config.yaml
model: "contrastive image-text model"
encoder_kernel_size: 3
encoder_stem: "deep"
encoder_avg_pool_shortcut: true
text_encoder_head_dim: 64
muon_scale: "match_rms_adamw"
nesterov: true
grad_clip: 0.5
batch_size: 512
Rows from block 15 of the image encoder, named by matrix and row number. Rows with one number belong to one channel. Each number is 128 + 24 x the weight over the matrix's rms, rounded and kept within 0 to 255. All counts start at 0. Numbers have three digits each.
# convs0: first 3x3 conv (encoder.blocks.15.convs.0.weight, 96x96x3x3), inputs 84-89, a 3x3 kernel for each
# convs1: second 3x3 conv (encoder.blocks.15.convs.1.weight, 96x96x3x3, transposed), outputs 84-89, a 3x3 kernel for each
convs0.0:131142135128129143128089086107096115100124162095119094135172160172174148167155146151115117152135143154165145078107135114137117083089079181195130156159142183150152
convs1.0:126104105127118113120107102139113112146117130125120145093113117108133140137127169116115084131097096137127133169150156168113142133069094111140090109133106105107101
convs0.1:156155117125115105108132120151146122154133121165134140100133141132148117139152136089097137114150138097099103070101097108126106116111112095103108071064088136147147
convs1.1:135163137122104109127118090061106150136158168133135176092099124150122144146140164123086126133111157133110143095119147136152165116121151151175177100113154071095117
convs0.2:097119124145121141148110133131118080159139107140128106129145106128126110130133137148156094150161150166178152144137140147167152126110163132135123102129154146133141
convs1.2:136163145156132120117109105137149099183129140154130160145114119145150136132114121145153152155097117153132137144099078156132114167150119131121168107107160119112095
convs0.3:123147137116111089164161148135171134134152143111075155156113112176145161139128112137114143131133132121134143110127098112138117131120118149124153131107127135130132
convs1.3:136121127105120113155149115122081088147133118181180116168160145208176176165123146145106073171142114138149179154146135164162149128108107097138150092102107110131164
convs0.4:143146158110142143123135133108103144109131124164153111110113124140160133120122127158155139126147101118132119107103104117104094096072081168167150169169145159160167
convs1.4:133160156146129137135114167096148165132161167146145147129146150145159150122109130173166169156120106142126132125144194136151154125148153080081077104094111111125118
convs0.5:133118133167192167119156175100130171079131147133183171157124116144115152141158186178128178093103126101118143100081097124106130111126140117126140115090125129127136
convs1.5:125098100147128135169171144086102106155141106129130141125125145124142160115118131087099112144155129131129116111137121125143116133136138113126092125123081081114098
convs0.6:082169208079094123116135143143119128109102105137117146121109145109125157112155153143146163119163130093127153102097119139112120086165149126140161103079100125103113
convs1.6:180156146136116154172172139136096098189136169162130104196157167170192177159144110105139144100126138118115113139100122126109163090088114131129103134134112165130137
convs0.7:118135159150130136116117118100106119153133175142124118117131090116099078159108074144162164147145131151126111143163090136148147134146122109147146131175120071114085
convs1.7:135117105171156111154156142140166099124167102128149084079133110112161128135142095092135136124144134141118122123118121118118133121151116133109107119143138114155169
convs0.8:126097110118137138103138109130145133129163115110092110114114108082115101132129155090080112129125079147135126133136133073120149109115121167183133190189152120135146
convs1.8:132111095133091089140108134150118077156124106126137140132130129148158134118115082165171170112109111104095111140136135112100117103129151109099132122102128096098132
convs0.9:128139105125152133136148130131145088133150117169144074105150182115112113111119060140132164131102163116119142097131113129146107142150113072161150144129098174122090
convs1.9:142120105099095111105116115085115128072125139105143137123123122121142163143122156152129125157117145163123139137067086126119101144110075124132142146134155157130146
convs0.10:165166176129136159055099110080157129124135137119129134122127129106086106054073090165165150147145134155144130114127114135146103137173145113099099126096101180155092
convs1.10:095083124119136137085102104111093105125100118126080105135112085124113101095099102134138137126113102097073095129115165150134181147161159188139111126125086084086073
convs0.11:131166157117103145136095111123146109148122144161090132116141146144128156128147144101134134117092127112104116094135136129143178113120109140148093134109105128135102
convs1.11:105109143141134155138138121114092069161096050157124115073078115137151157150163135136148103147144134139139130134093089136099090152141144125109105155143146130135141
convs0.12:095104140142128169170150136130111120097075085111121107162145115146159119155120090134109105156125105164126147113114138088106110131127140122136147113148173148141148
convs1.12:167112090075071056120090102180149092130117110130145136106138153149138130125129105137133136142098118162127140151135176158130158148102125131139156114121167123131137
convs0.13:122111156130102124119155121133124115129138117123118156109132159161180117117130117101126152156166162140105134141165149145171144097150139121090149104110111118107098
convs1.13:106103145157125145111115091135106139119118117099099136181152148171167183112130140144122138137100123131101112116141155128130161142157155139109132151121140126114123
convs0.14:095119078085135138136134181128140129115193166118165139169184136134115100111111137115118126094109140107113158124122132096158159103087108114144116111084153144111128
convs1.14:098145133103118102112124108118118108125119105137134133144132122132122091163127134161144145098136116147150129124125164104119142072124138172169144156176150173182138
convs0.15:108137124156135133130125101123126141170145126121127134148157112160155166121090178105093113112133104078125120103115111114125103103108114101199150102172144087141139
convs1.15:126142133102134153076096152149154138173137095122166112104134113094107094135146158135088138151129133123086074102111151106114126126153128103131124103122135101116137
convs0.16:132145154090103137116108120155134139122132104132131115145125158132149105142116143162146126090116118119129164151194176130160145111143130156110117155144155123156137
convs1.16:101111102097089119082099146176117112124126108131087117154138137162126097113141126122131146112116134123109110102102099139103107150143159088129113139166157146176128
convs0.17:069115153092147109187163109113152140104133157134122122122122126124103126152137153162175157121136124107087092111109095131138124151113099146142146141134148153113139
convs1.17:093081120119094119160114151172184167157151139136137127115143128149175129125113081132136154148127105164115096133068115141075141139094174140127099138129110131108110
convs0.18:129140122144127116148124116102123137109098107100114130071062094077108165152191180141168146144159159119110125089095085087091067125131126101109151103133141146126151
convs1.18:095131145130160181120128138122115119122140131114129141131096095157128108134143147060086111092121112103099136126096088142141122125131132150171176129127145096109130
convs0.19:143152143113142148126120139127102153139100130155132137146139145105109078129122119113146142164110087138141100134172137107111128154126087165191150158148107122089116
convs1.19:141166149103117103096111106106119125101124144103110127146152121148144154172146136099101104109099110150151118158148153122114136080117079121117088119140147148142151
convs0.20:117105118110097086162108101131121110133134141107116134148139107113118121116095074130113129147135154110071144089138121108129104116160109136125167091092129070091125
convs1.20:137175168129164155114113119134116128113073108146104106119115110134139146167129141140110119124117129141129164136140178136151196132138153114120169128122148087069108
convs0.21:112123119135130093154125108149111101183089120184125156102099102117089138126084148084090120080137130087132094107135145114089157145108142123113121143120094152130123
convs1.21:125133111156139134132150138166150131121158105119161097189177181158169164147151148123125108160127113153120107102160164071123124112132123127102093128118114133121111
convs0.22:126128130106116126111096119117078100105137145090145158134081092098108131165112145092094099113127119103138156139125142129141130138130152081104093090112083102110098
convs1.22:132113098149107095162127141152116140125119141101133161129102106148099097129108102078060116125126129134116148163156171128121113133146132118097093116094105119115124
convs0.23:133137143146140206096107142124150128133135135135109115122130133118137134121138118102139129121112107113128165117148136111151164144117130103109104130113106125162169
convs1.23:078088114053101109085070099125127149160129124135127105103111119111131144123116122141121114142103119130124157095129141107130137077091108129136119107121121140142108
convs0.24:142149134121085097100111104114094132138108128116116161145136150110099108115136119129155168142150152122109146126111121120137154131110104109114147121086137090091124
convs1.24:122141164142140131182146115125117174162159157165123150145166153111151181093164141127109093112116126122116139123092110140122111117123126098111120099125130120113127
convs0.25:074127123067105104103114126103146162137121139125136109111102099130120093115142095111142120101125097153159155122133180172174205158121147125106108134146113113133115
convs1.25:131132164139140180126132150125113120101118098087101111132144084124124078088104084115076120115088133118090139117137183136124166134111161110116140127145127117126119
convs0.26:171133154160157137149095100138101131143092117136115114092096115099119124141150143136113081119135100161168115123138127111131146111092101083122134135140097177139108
convs1.26:116119092117130156132133184099106130089118113116137145144143150139114133108112139124137136138147149149134141113110140102138126128127135119126099125160137100138147
convs0.27:174125124166106086157149108150159111123141150102114141140122112143150172122123168079113129122093103140129129155131130125135129154123167150143169105145149091134109
convs1.27:146094119113100159110125165119140114094124105135148171108118106176144139150133136126151153139127166172134165108114126110132103083082089109133133122106120151133121
convs0.28:148142151083109103143165102141185151113123134131119130128082102129095125137118133151142102134118121133161119152130145150131124153163137086135128075100144129145127
convs1.28:120144141119113121071109136131161126043106106097136136118145137144162089095124110102092107107106141129145131141156125123118109170115158136097071122116098079125119
convs0.29:158179160135131152113128113141100128122133155110107134135138101124110104120120129145157147143155158108157145128153169123118142160121144110081114093140154124154102
convs1.29:115126120134131121163126140104098114092127149125127121130119113169168123150163126096118117078075095102102099186130116155131081111146140120083093143101093151119105
convs0.30:082103095088103106110114109102081112107116134119149170128119111118081114132078093134132112123139072133105075106093087108100096137141106103126147095147130114143126
convs1.30:160160134109129126113118129175120133159094123095108126091086080117125138147128125102130135115123131144104144190141157176129147117097130116136104088092073093095098
convs0.31:095099100100103100095120121137097118145108122130105125145109103149127124126139130156091124077077098113143129071085098120164164111168133133119130190142145151155137
convs1.31:154156144148138120119134148114106107082089092151148145151132156140103146125115170085109154108120154140144144132136091121120122114149125133089091099101129104089162
convs0.32:156145145151136133129140121166187141139171120079173121084102062117110083131109097076153140099153134136163111156141149111135145113153122128109118147100124148101103
convs1.32:119110104138117096138103130120133099146133118112148103108111151142153196112126161116101152118082133130116166095145148117127138104120151156141142110098105092080099
convs0.33:120159181138135110115086084091108127135136155100104106121129120104117108121124109138142096119147120101099098130155129127139127153176127120132153122148147107121110
convs1.33:110142155102112123106106118164133136153118136130091121126087115135114140109107112164121086158139134143167158145155120132153129157151134110178175094142119110121116
convs0.34:148118103137100080106126092095119099138137131167184148125162150121128110159151142154150140118130131102113124155176168113132150092116118120135118094110142128131107
convs1.34:146162153153155153145127151126104087136123120117111143120126121109124093077107080123155167113143156108133159103073117135104135171138133104093064124123116103090115
convs0.35:112111127152157153156154104124133132174133142101076149100119129117111103158107144123132133152120080129128112158143148151142158132125165180144117135097133095092132
convs1.35:116126175129127115118125135127113142116127150129140163129116110101121089098106108139124131112127141148177155108106149132113138115117161107095105126082105109064123
convs0.36:155128120121149111129112120117133136126137158166148135146145136118135129097094102149126123161132175163122145124137133097104122115129117121083118134076086139105116
convs1.36:166147159130112127112113121154130127156133125140135135199188140158135119129094093089071073098079092109111126108103124109101128106119143166155167124123169114111151
convs0.37:104120163065116144118131129121165140122181174153184117106165146077135105067090080133159139126106087080116088124137131119129156132124095137102118110096150142146146
convs1.37:131173135130164135081076085146152097163147096128146129099089104100119124152127132132131154138127192155138168122139127106124133132145089125142088111106106073095128
convs0.38:067116107084160148113124106118137105118119100149108109132103095144105129138154153118068093115105162158101129156122133095118136140167147077156124082169180108164162
convs1.38:153121135190123125134116144163126116149100106148126132133134137129109109128137088130094119132107130146153155118113083134147126163133097126142109124148117121117116
convs0.39:119125140087118120116157162140144128118117134126159162141156161108130135102136161149157121080150123099173150122146152119149109144147099133109148120115095148137111
convs1.39:157131136124117137124126147136085087134124094105128150170154152140131179124139193164122128114106106101114092118104126146070109128112126079111109095126150110126141
convs0.40:138138166128145132129120137122120090085143159116145124119116145129119135121129128146113099139118135114098096133126075114152114123118105136133161094146097092114141
convs1.40:138121096124099094130124132176111133158149147127125143104144137111132113133128105107102149134124137157116120146119105152144099152129101114107123139147159133128125
convs0.41:120152139093152142127161120159121123137134155096129132146118111150126145149115125127109119141144144163100110105118141125171148115138098103129115105164113128152123
convs1.41:111102061121120123129090114130146170097077137132126163122147162132122138126131117115114126106136143136118117144095134151110157146084138110158128146146132138164159
convs0.42:126082100134084107164123148151150181115091137114143116137113097134133144196154152119109117143141138154138130132103126128141117109123096134109131127121164121159172
convs1.42:113111080130125116134129123139159115152138146164157149138146125151124117141126138109117106113110087111105073164160160130137155150132135117127130104111125133130125
convs0.43:081122097151145131153141113124106135102085122106110119136147113087109124129127116185160142156153133159180163130144176146157163162147147077125127088118122093084132
convs1.43:129134112119147148118159166154105119133107141101080106123141091100104120116121102137115149136127135147147158133130151152144187144131160127104118117093119137142141
convs0.44:099112159105116136142138122079123118124134144113093128125139146114108129107099131107109126102102133124120136126127109162110126109095108185122079132132051127126073
convs1.44:110098171139118125156138094099134100135139127127151141130152120135130120167152112124133127128134171126137182150139135134118143085079086189143106149082110176147145
convs0.45:189182145145134152131120144134096101094122121076123114131119152105117112098086163151122119146168124152196167142136128134180123111148092128144112092147080083138104
convs1.45:121120105150140145151131159126116119116125117097106113148134162165103097119101081097111106118115135108106159107133124164149118147136094133138126107093103090107113
convs0.46:070089086133156125083142142123155143140130097141171109140127153145132167163133146113125144132128121123176141110112132077082115135153155150122110136129133164121118
convs1.46:118146141107140138126144147149139130104097106116121116100117134111113124118121111109098105136116128142135155169132125149134120146114092142147094097087077098091125
convs0.47:100139147064130096120115087114097093121147137133151116117139085130150165084114142212195148117155133078100085181136115137111106116132126118110127127104109124103128
convs1.47:133150092155189129154143103145157118129152135140142103125130162144135124116131124121129147121085105059063101120153151129122115141135126121126136124119123146156140
convs0.48:123117100111127120107155135136113128145103135137129114098118122118133117117154149123094141117104141124168147114115143131109125136149124118111183136083128111123139
convs1.48:155135140105107081112093101101073109145069091151118100111115124095101093139166122122110072160113149189149168126103084147159108141167157115149122151144153154155186
convs0.49:102132121125102116163108076115114127125136151127122110108126120125116119099152132116128110130139118139149113139141144168163135161063091112135080148150123115121146
convs1.49:112097126115104129123124150131182145136145141096118145146164146125185178133166138122131134161201150131155126139137105122101111131159158098116149105144141106157128
convs0.50:173143120112104136143122095126107121132095147096115144103131104101129147140139138154146096145165118131110117089131130092140123114130102153092159101058127150126149
convs1.50:120125184101141160139142115138126101147112122108116083084122106099123112093093119131131113141132073126137093142138102132148152101093122134156104107102112108084122
convs0.51:121123133164122132130112132127108119106106134119152115112135104098105105098107121127105157137146149131171154092100164136093147128151124130179171132150108128118161
convs1.51:145117145136129114106113125088093125129147170108146131121136088100120101096124112103154115098110104099105107128161160107140124089135131107124125124125140152136157
convs0.52:121102052129135093150092083177156127103103128153146111136128113104097136138157159133129139146154122157129075118170145111144137095120148126107144162119079129081144
convs1.52:169144151159151146147140155126107134156133191146123114152160099136134119127103115152166173109119145121108151088116121119179112131166103176111143137103122103106118
convs0.53:126137147152127110107135130126152162145124153137145127157114100135114121107114134135103112137116101090085077130162137160168109077108110103082080119089086146148090
convs1.53:106120153134148161144126140110130146093129114091115135094102098118120135124134132104176145134150128140156145141104142128079131115109152169159142118113112110120130
convs0.54:138145147095113099141149090104132156123112120119112113121142157126120081130081096164127095130131121097075074139132133110122144107121151103114096092130167135161185
convs1.54:149152135149132132088096099145149161165146156117091121116119125098097084072088103077104098085116113092119120107122152145136139125155158113161158145153151134144161
convs0.55:115157104126143119119163087141143120136138086132118139106110130156142136174101152068085104098114143102082127127122155116135107116120128201161232121088115105092064
convs1.55:163123126153111107126155094164122187110117180142115180100097079138107117138111096094099125151125073108096083106115141100095133178110123130126124123144155137137129
convs0.56:108117111071127126121175123148140112156119131141116116099113122136129101158171137118124129132079132127098166138189105136132128149113139121105151191119174164145133
convs1.56:115187129109179156111141093130140158110131140111119160150127155132089099106100116125132114109141134146154173179090103154092131135121158151116113119126121132115099
convs0.57:097066057163139126135126108131112147090099111110105121103138126141134113119100089123110127150145150164164199133145115154167137139179148200155078152111125129115196
convs1.57:119115140159118130115087091118087134133101119163082118131120110116117148119122130095109143102094138131114140130162153132128104169180092125132133147126168121101131
convs0.58:154114115145115126167121113119105133102110136114096114123117151136116131143150144092118166089110109100111097131119135110087136126132122173138137123100113141141122
convs1.58:115131140129117112131130127176159171175142164188141162163138128152141145129143128129110128126132153121124118159126135132091118177132133140134141121135116126117102
convs0.59:169113119147106139070104125162148156113133159123122141130117105111107148090099118158134182144134132132102136138109122135133144112110102105157131103133116123142145
convs1.59:120107111116140174123163204133117129113099121085087124121096107121126134132144132095131133128136123157179164148128103127132107131154161114111106122110104123135123
convs0.60:131119143131108118114121102152100105137146112151161159138131121112128106101090105113127127105119112075106156125143159096139188118102162091106154093102175066106184
convs1.60:100093107099128084098117101137090138123138155113129144172101123142127119115143178165115119158124140122085154074107112064113143087119139071157141087132138107112112
convs0.61:111116104134144145101133107103133147136161151107146151069082098091111156108164203110106131118120147157127126104117152100070138136110115149139171131128130146127092
convs1.61:101123136126119128112106105144138113115142109101128107090057081131111146148153178127135189150147167170121147157136123140177134146198162138141138140142126151151112
convs0.62:120135118150139126091139137138078109121115099121120113130103135124128111084098091157171156145146140121116127117161065105098080115116116127098102129128118121118106
convs1.62:148140135106093101131118132167145122135134151131146147100134113127130089119109058094130154093122138135174171117106122164152113136142138127110146129118123140155125
convs0.63:139136139141161157130136141119103122102116116133154120134146158124137127153181115129102100132107162103123130131135131078125130090128129134125132145136141085095129
convs1.63:146132120135102087148097114127111128140111118108115123129144159156142137164124104112101110166148140122114128163137135135137131133136110109107103111132121104096089
convs0.64:080082179088119157146205193119117098103125132090079099112155162124104117086162134102106151133100091167151114128095093121113155111075058124115083148184128114148120
convs1.64:147127107128118116165125117154092114158144106146147116154154151114142124141146127149135120102133103127115090140119124136134141139128077191120162139120136171140138
convs0.65:180149128124134119126149147147178131159169113131128086123140114112117111091095083136128155129119097138164136179168134099092111145123142116128150139140155091131119
convs1.65:125134120158210194146170178135179146128156141124130098140109097147103111151111157117138111163145129142152148137102087154144140158123108122123112112135119130161122
convs0.66:140157151183173163121136134134112144151141141105106119122101103124142172163194172109142097162145136170119124171141118131132108147123122119122118145125087131133121
convs1.66:110096095129092092145123130073114121099128113115149136102136113135165160104147128096099102115136101151107101098142123141142105130107087110128126169126139122156149
convs0.67:141103127141148127108099114125140124134130138123124126157132139169151139130136161174148142158138146121146111155174188137147128138108110110097115129115079155123104
convs1.67:136160131139145174135120132140178130116120105115122096133146136142153131142123110135162143108154145145160122154159141158139119126123123160156120131123109102111103
convs0.68:139093108160131159122091110140136131117117171104089128115088093152116121151131167127125135126106090140120119114085113152139128136193150109122106119140147090089080
convs1.68:101137133120173181166151152174160142136144143105142150172151133149125136137132132120125175141135163142100137092085121111089114126129135130120121109098125101116149
convs0.69:121120115162153171117147141117105113150136112170132119139112117153120122134144117115068119154118140154156152133169105104177147112103126099113099128132101110134119
convs1.69:114083114096109119151150120114152105125136114176162117135168142111134126136104113126118106096116121119110119103149132110122108150113089146124124142106132155128135
convs0.70:155153128137118098121128121146141150145144180096104135129149126148115099135106107111117108136138146130156173106131096118103082123117116174168090178104114154093127
convs1.70:116121120145118126164151114122145126119179176135164193130118093146124123162150117113130103107126157139139138092123130099113117116105115124149093121139107096145105
convs0.71:151152136114106108125117178143159145138087079092084132129133148131143161143131126150128100135172133146133118145138157133101126153122175121107107118106098161135151
convs1.71:131113097142107126138094122126123157144133171113133134179180125168150111141135136142101115130130104109104097139155126148140119144130076118159094141127104122120120
convs0.72:132155145134128147176129097133103107113097108146149142128135122098137075150131111099098135101078126115096160110109109117084126127144145158165170121103095172113078
convs1.72:089114126135125115134120107122132125162109151146110178093109148124171153107127111138119128135146138147105118145116112143156132111164131095120169173139171166122143
convs0.73:152120156136123132094119142145142140132086092127138129125131125128116155102097149142134146175141110126154104107148154123140113118132120117116159121128150087128163
convs1.73:088108134116112124146132123104107110137160137113149089112131088131156115134157145099139134108120124118120109092171167125160152112122132135106111157142126162140152
convs0.74:148127113125172102157129137143118127150123142177133165166153130136090095126142150138136139128137116099095093094141126149141121130109140145173153175158136148150118
convs1.74:127142159141125135142100119134148123104114096102138145112112116135112121107116109120116109137119142139149146162143126123124107178169147107103152104107130100065098
convs0.75:122126139133119121098104119138120112129097108135118155123145111125145093131082117126091127111088166122113186122075132099127145164151146115116084115095074116087092
convs1.75:151156138143148110100086112153168146175165143113155155127164160132156143111122124143155096142113075133115099116115104109114103152156122108117123116099080084067067
convs0.76:155094124153137165143117117165117146127126162107101141096097094122146125121148139099141153132105099103110102118164113126133129132119096121133135135176165113125129
convs1.76:121120099070108084075094100085091123112115085124100081130144107137143105116123131117122150125122126118101132148122134171159172164172147137154108162152163145158166
convs0.77:076135133092108109092091112126094118170169139154122073129152132119117130154122127105118097092116110075137098110121110147163141124136147117081108138122099132103135
convs1.77:177138136170129115166131119134129153151142129139119104127147131144164124151176146143133101127108133093131144105105133117156186141174185135151123127150099157173118
convs0.78:133152137141141096113126126111099127128118106097122132118116131113110109163161173135109105127090104178140164136153109087109098100123127179168168101118148119137119
convs1.78:162140153134111136142117156183150135151105119151120116153172163099117094111147127074069077103100104135110096137100109123114152143120112129136131126112127121110122
convs0.79:103093147143140141106098157123103107101130121126153123114087080170120118138142140117153139128125153131142165149136115145141112157124116103096123090095097125140112
convs1.79:125118124112103125137117135141105128107135119106139116165153115123125086126142070106104143105132177135128150153079090164127107159149148138090135174134163177154187
convs0.80:138125127124136109122106094146138148171135153174157183155128098127102105142152116131173207098100120137149139177161190114124160126120130078096184106153156135129105
convs1.80:147138149125110154144114102109094073104117064088130103140142183118113136120102120103132098087116075091064113116119159100130149181181158134159201143157156144118129
convs0.81:134155126120170142125142102095116157114105165129129128199134107176096113151123132108153133099100139132104159145164121098110106121127089099118086111141148094132141
convs1.81:092113118114125114129123147100089071089112131108152149150167128121147121101128142083091074118104125147107140113127099107136101123175113166148139115121111149122116
convs0.82:166152121132130144075092102075142134121172112176189124132124133144139157109095131134120107126166156136150190123106114114136148154147130154155168166151152125128118
convs1.82:101148099114141131148143171136119128140120147093090121130138125144126123173148124126092089127115093100082087177125099153133107160145140111104116148117118092105131
convs0.83:118131108123112135135109104109115104164131123123158124122127128111133145102103154101164132148137114125152094074113108136121146131113122118136111106138108145161099
convs1.83:153129102103104100129132088125116104114136141103120105127146132153166133163165128141120103125143129129161144137108159119126138131112129105132127102141124106176165
convs0.84:102116146095114107117104102093128128111128133133123166158114096205152111157198152086091112158113123138100107115085102151140128147152101141105077151146120141162156
convs1.84:127131131158133113129087072091108094107124109097102115077106091085117100025074055130119134164134128172144109153136137146127108134105105087122166145175173163180166
convs0.85:174166122166149153142112130125105152134115110106116129161135142114105134151130141136128133079132105118121123156168197147145159112094099111097099100105083130092100
convs1.85:175151095144146120125161172134097132122087098163149113139137160147147146160157151124136145145164114070156114147146095133129111141166100092105114125094086110080101
convs0.86:126105159122109153121141173085098097116143129088139134115119115097125116102118131177145136126121110112120083160121140136106130165146116104109082093174140156148179
convs1.86:138120109129120154140130132097129131123094110114151122112145138121138146151146126170183159126123110114127163078114111076093079120131120104116094119168138150189154
convs0.87:136163129121140147113094115098111102081103121124150122161154109131096075133106137123094096128101103139137160114113106097123153084090132086125128139152116179181179
convs1.87:123125071134120079113111133149118150126120122106085113128145141124145144107144154093104113129154126154166151169166143124170154104144126103148133138168121131172120
convs0.88:116111152110115121088109111116138149143138089119136136145132127123116096116121126104110121178115157154138167130103165117089107156116125103150108113099136110123151
convs1.88:096133185133167201114138165110118111105116115152110125176170158136144131158144141108136161111135159123137107120154131128176116122172137163157175131144153117106120
convs0.89:135124104150131131165124100122124147118100132128129155136153148092122111091101107143165130130154137122100110121142134112151174104132140196198174139148179134143175
convs1.89:108112141131111139124114133114106102124143133110096096119097107109112128129151134102062081130132133121105125088080119131113159144139103134126151135120147113124141
convs0.90:142111124109089111128108087136152140097124099128143084125108166158148182146118155110133127081091086077074102128161103130121110149128107125084082116106105107172128
convs1.90:132106113117110140116119175147114113090071098106097095131142155107106121103124130148157162127138155182165196099122122078133143109118104114106091128113106139137112
convs0.91:157126124166090084170096074120109095117150114111161121145119121127085142164095124150138124177141105137113090076141123084163127133132116108164182117159158125148111
convs1.91:076089168086107190102105125144136136120109146134155164147108110159130134158115138103086093126113121082107108125131115155140102146167141141104135105110150136116133
convs0.92:068111152082119159087133130141117133136162141094102149095129144129167136129142156092111138097129134121154166133138151128136177099075146095071127099110104109099120
convs1.92:155164119187136098130116086130116124138120138161133153141138088131140098115139148102122108111114092109107097134119134137117122146136133121113138105115156072085110
convs0.93:145138102136127086113129118126098149148146132121156091133158147128139145119149139107114107141120122143117159112138118089143107084121113079080154086119208063123201
convs1.93:135114133146122130136146119121127128141133129136106122123123139154125159129136141128120106122136115166137123131137108116118101107107082106133135136147135136126113
convs0.94:152132097158125078108107083096111180083142179174145149091133136079099127138168180140131139113117120104147135133176201107117153179175177116130137141160158108149110
convs1.94:123101118121126113103127131135110116141112149152107154108102136122129147107125158157131121114132116147134142088110110109115116094097109117102107149136133150130121
convs0.95:107136175128127156095101106133105119118122092119133134141107070160133131160082112146139133136153155118120143132114127157163157096120155162123065172106121109127126
convs1.95:098128085127116109126122101144141102111125120142137125143072044146092071132123147085082128110130152113128149125063045137122092097121094130104091133134117120129164