config.toml
text_encoder_causal = false
text_encoder_fused_qkv = false
text_encoder_parallel_block = true
muon_scale = "match_rms_adamw"
max_grad_norm = 0.5
batch_size = 512
final_lr_fraction = 0.1
weight_decay = 0.09
Rows from block 3 of the text encoder of a small contrastive image-text model, named by matrix and row number. Rows with one number belong to one neuron. Each number is 500 + 40 x the weight over its row's rms, rounded and kept within 0 to 999. All counts start at 0. Numbers have three digits each.
After each neuron's rows are labels from the 100 texts, of 14848, where the neuron reaches its highest value: "fires on" is the input token at the peak. Only what is clearly more common there than usual is listed. The data: photos with spoken descriptions (Open Images, Localized Narratives).
# fc1: MLP up (text_encoder.blocks.3.mlp.fc1.weight, 512x128), inputs 0-42
# fc2: MLP down (text_encoder.blocks.3.mlp.fc2.weight, 128x512, transposed), outputs 0-42

fc1.66:548494482469488414535389514520471498482564497532524550488462511540547432520476527474539513529481530499502491489492466567507456566
fc2.66:509470554516479478488469524481489447461503485481520473536469506492482447435469465452478512428544582521467526498534563504488552467
fires on: "p"; "f"

fc1.253:508533472538506573526496472514450487534510488510476504587475479592511557595492478499506478490478505443525540562519551515476465543
fc2.253:444504484469527443518453468566495555447457532512498467469460496515513467438503440454509540511410484503493492485447455502498459496
fires on: "a"

fc1.459:553505528472542428537494449580498477513402435447523516461518443522457474511482509449566409510527476501449526485498529481478548408
fc2.459:415468501470503538564443510491548613527511492548442447476527419505505507462498486565509471454550555550498507471508472569564434448
fires on: "l"; "u"; "r"; "v"

fc1.430:488584438547539429470528507458425561499486475466483401467469564527481507471563508609567503505430525526539522462500500498554504482
fc2.430:485495485526524466558558510491466543443472500500552530571412500461569509489517463463447495552527489485536450546504535452563478541
fires on: "u"; "h"; "r"

fc1.231:455506550538517550429498491486527512490515475566460512470518497480507444527549565534446497429459485536478491450512498552506546481
fc2.231:475522488557558485560453524505445475524568563530490516483494546535435529508465460485524461490513469426440429475518428518489509376
fires on: "h"; "p"; "c"; "u"

fc1.367:581468510487524523519467543535526590492496507497456521515567561517503556506568528508465443410560422514430417535449419527487528466
fc2.367:403564523455586531549412552517527483517486451464519535421507497457537546496550498459512535482547513489463448426461498532480519506
fires on: "h"; "b"

fc1.94:527506456577533531440526467412551544524541517545444452543618483434491475512484488499472473544506493521513515577511524525514439489
fc2.94:532516466552510486520500582534505475530467507509559426508535550531498566454579464583475546520526534558470504559541541539520511481
fires on: "l"; "o"

fc1.452:519528551536548465476474449500521473547572506483558487390499540614462459465529549499500469525493466547462487481567471481489597479
fc2.452:485515556416448498494483497527411491478492519463481464473498506520430532510450492474487493455543437472536495493475470543483435502
fires on: "l"; "a"; "r"; "f"

fc1.434:562498506432550446516566549431551494507481528485480518565505407559471475473534483478498547439475482440503476518489451466519483543
fc2.434:523473465493477491525493558503543498505518490504529557467420422540539444531494497509465527464483465523490488508510446506443508506
fires on: "u"; "m"; "l"; "c"

fc1.208:594465522518471481478426481440474502545509581476443461555483602511573550461486606467480494464467441500447519457596540518539526521
fc2.208:522508511495557446536506473544451474420491565422485525452473503502564512493568505524518544439542463508522529565461520504524485500
fires on: "p"; "b"; "l"; "m"

fc1.465:586566548504602547460475474468546508499469483437548492481520579417464478484549513545546501541531486477477499487455488531582549511
fc2.465:485580523542501501540519526542482575473506564442506479547477535417582470529518447472491582522452502481501512553457520529564492483
fires on: "p"

fc1.507:484477434420542491511498478488550493486474493499543446541573472574419519526524588502519536473499544503528465494439381475542519564
fc2.507:519479458486513448530548515449523498606504488502519499578446445500491493541532548505491460450428442533498485522560429502495497509
fires on: "l"; "o"

fc1.84:497528430504536491513510503506496531486473434464501537485509482518483423465489441511533455589575508555549409519514517478503480471
fc2.84:514439552497471507475487539484473509552407503470472500563529472491530530546489456461494446483504572457499437570531466522380548492
fires on: "n"; "b"; "p"

fc1.154:526451505513457430414455590469526495450540477435552560484528570507488589553504503530435455558482476551415558501456527530565541445
fc2.154:480438464472460536457553419411491465402553526460474549503563469553494559531526519556575524510490407514431521517506519573586490484
fires on: "a"; "d"

fc1.344:462481489512475416457554441536458451512557471518555519558548500498447508464470495460499494465520563469499438551531502442469490515
fc2.344:539576486502499490465465455526527420547587486514501491482530524510532531518445510533550488433558515494446455503535430514556434521
fires on: "a"; "o"; "b"

fc1.47:484472496478504512491489523520455575496548472527509565460519481498532503512527403455500522553500423503436539470545536576454480484
fc2.47:516502496584467436505562537458490509518426430485550541541450420466494544465546525493511476509515518428516552545445508475480496520
fires on: "n"; "u"; "o"; "g"

fc1.165:467490501573550493553507494547579527526504495513477470460511605485483552549452492463521466479484495469473467500549520484456460448
fc2.165:540457543489590455495509466491460531460515542528558457473491488568468474477525503449510451437500533547473481522521507482561532559
fires on: "p"; "m"; "x"

fc1.389:523456542481475528522531534498499459506569501471398534545517562520483570553476473472510534505430408527529470552488458583496478460
fc2.389:483491501415521430439475461556489434437487500448475468520509411528509503517503440509541568570516556474459523511564474525529511459
fires on: "a"; "n"

fc1.371:473522498497488477580541556517520401493564482493587547579522472415500503445533514521497488516488511479458554548524467522548542452
fc2.371:561558538516573520522430502482515574479479504552499534534476560565507426567525483566572580448505527443447458441505496470455508558
fires on: "n"

fc1.319:516564474529460454514560523474587515534521481586488433521498542563471528445483477543561508464533578509523403504481514487400512502
fc2.319:559453493464513495486454519529457468525510538445603494554478463510540483547515562527492563542411484499508513553520365553521563477
fires on: "h"; "w"

fc1.118:503506498510494497498562482561525460502465480479487527514480486585502611490489518451535494453488434478519530498513464507491470462
fc2.118:505545455565512545381518473427509498556525448509488495487439490487485539525470532500425578479482462445515545433512475425520464465
fires on: "u"; "b"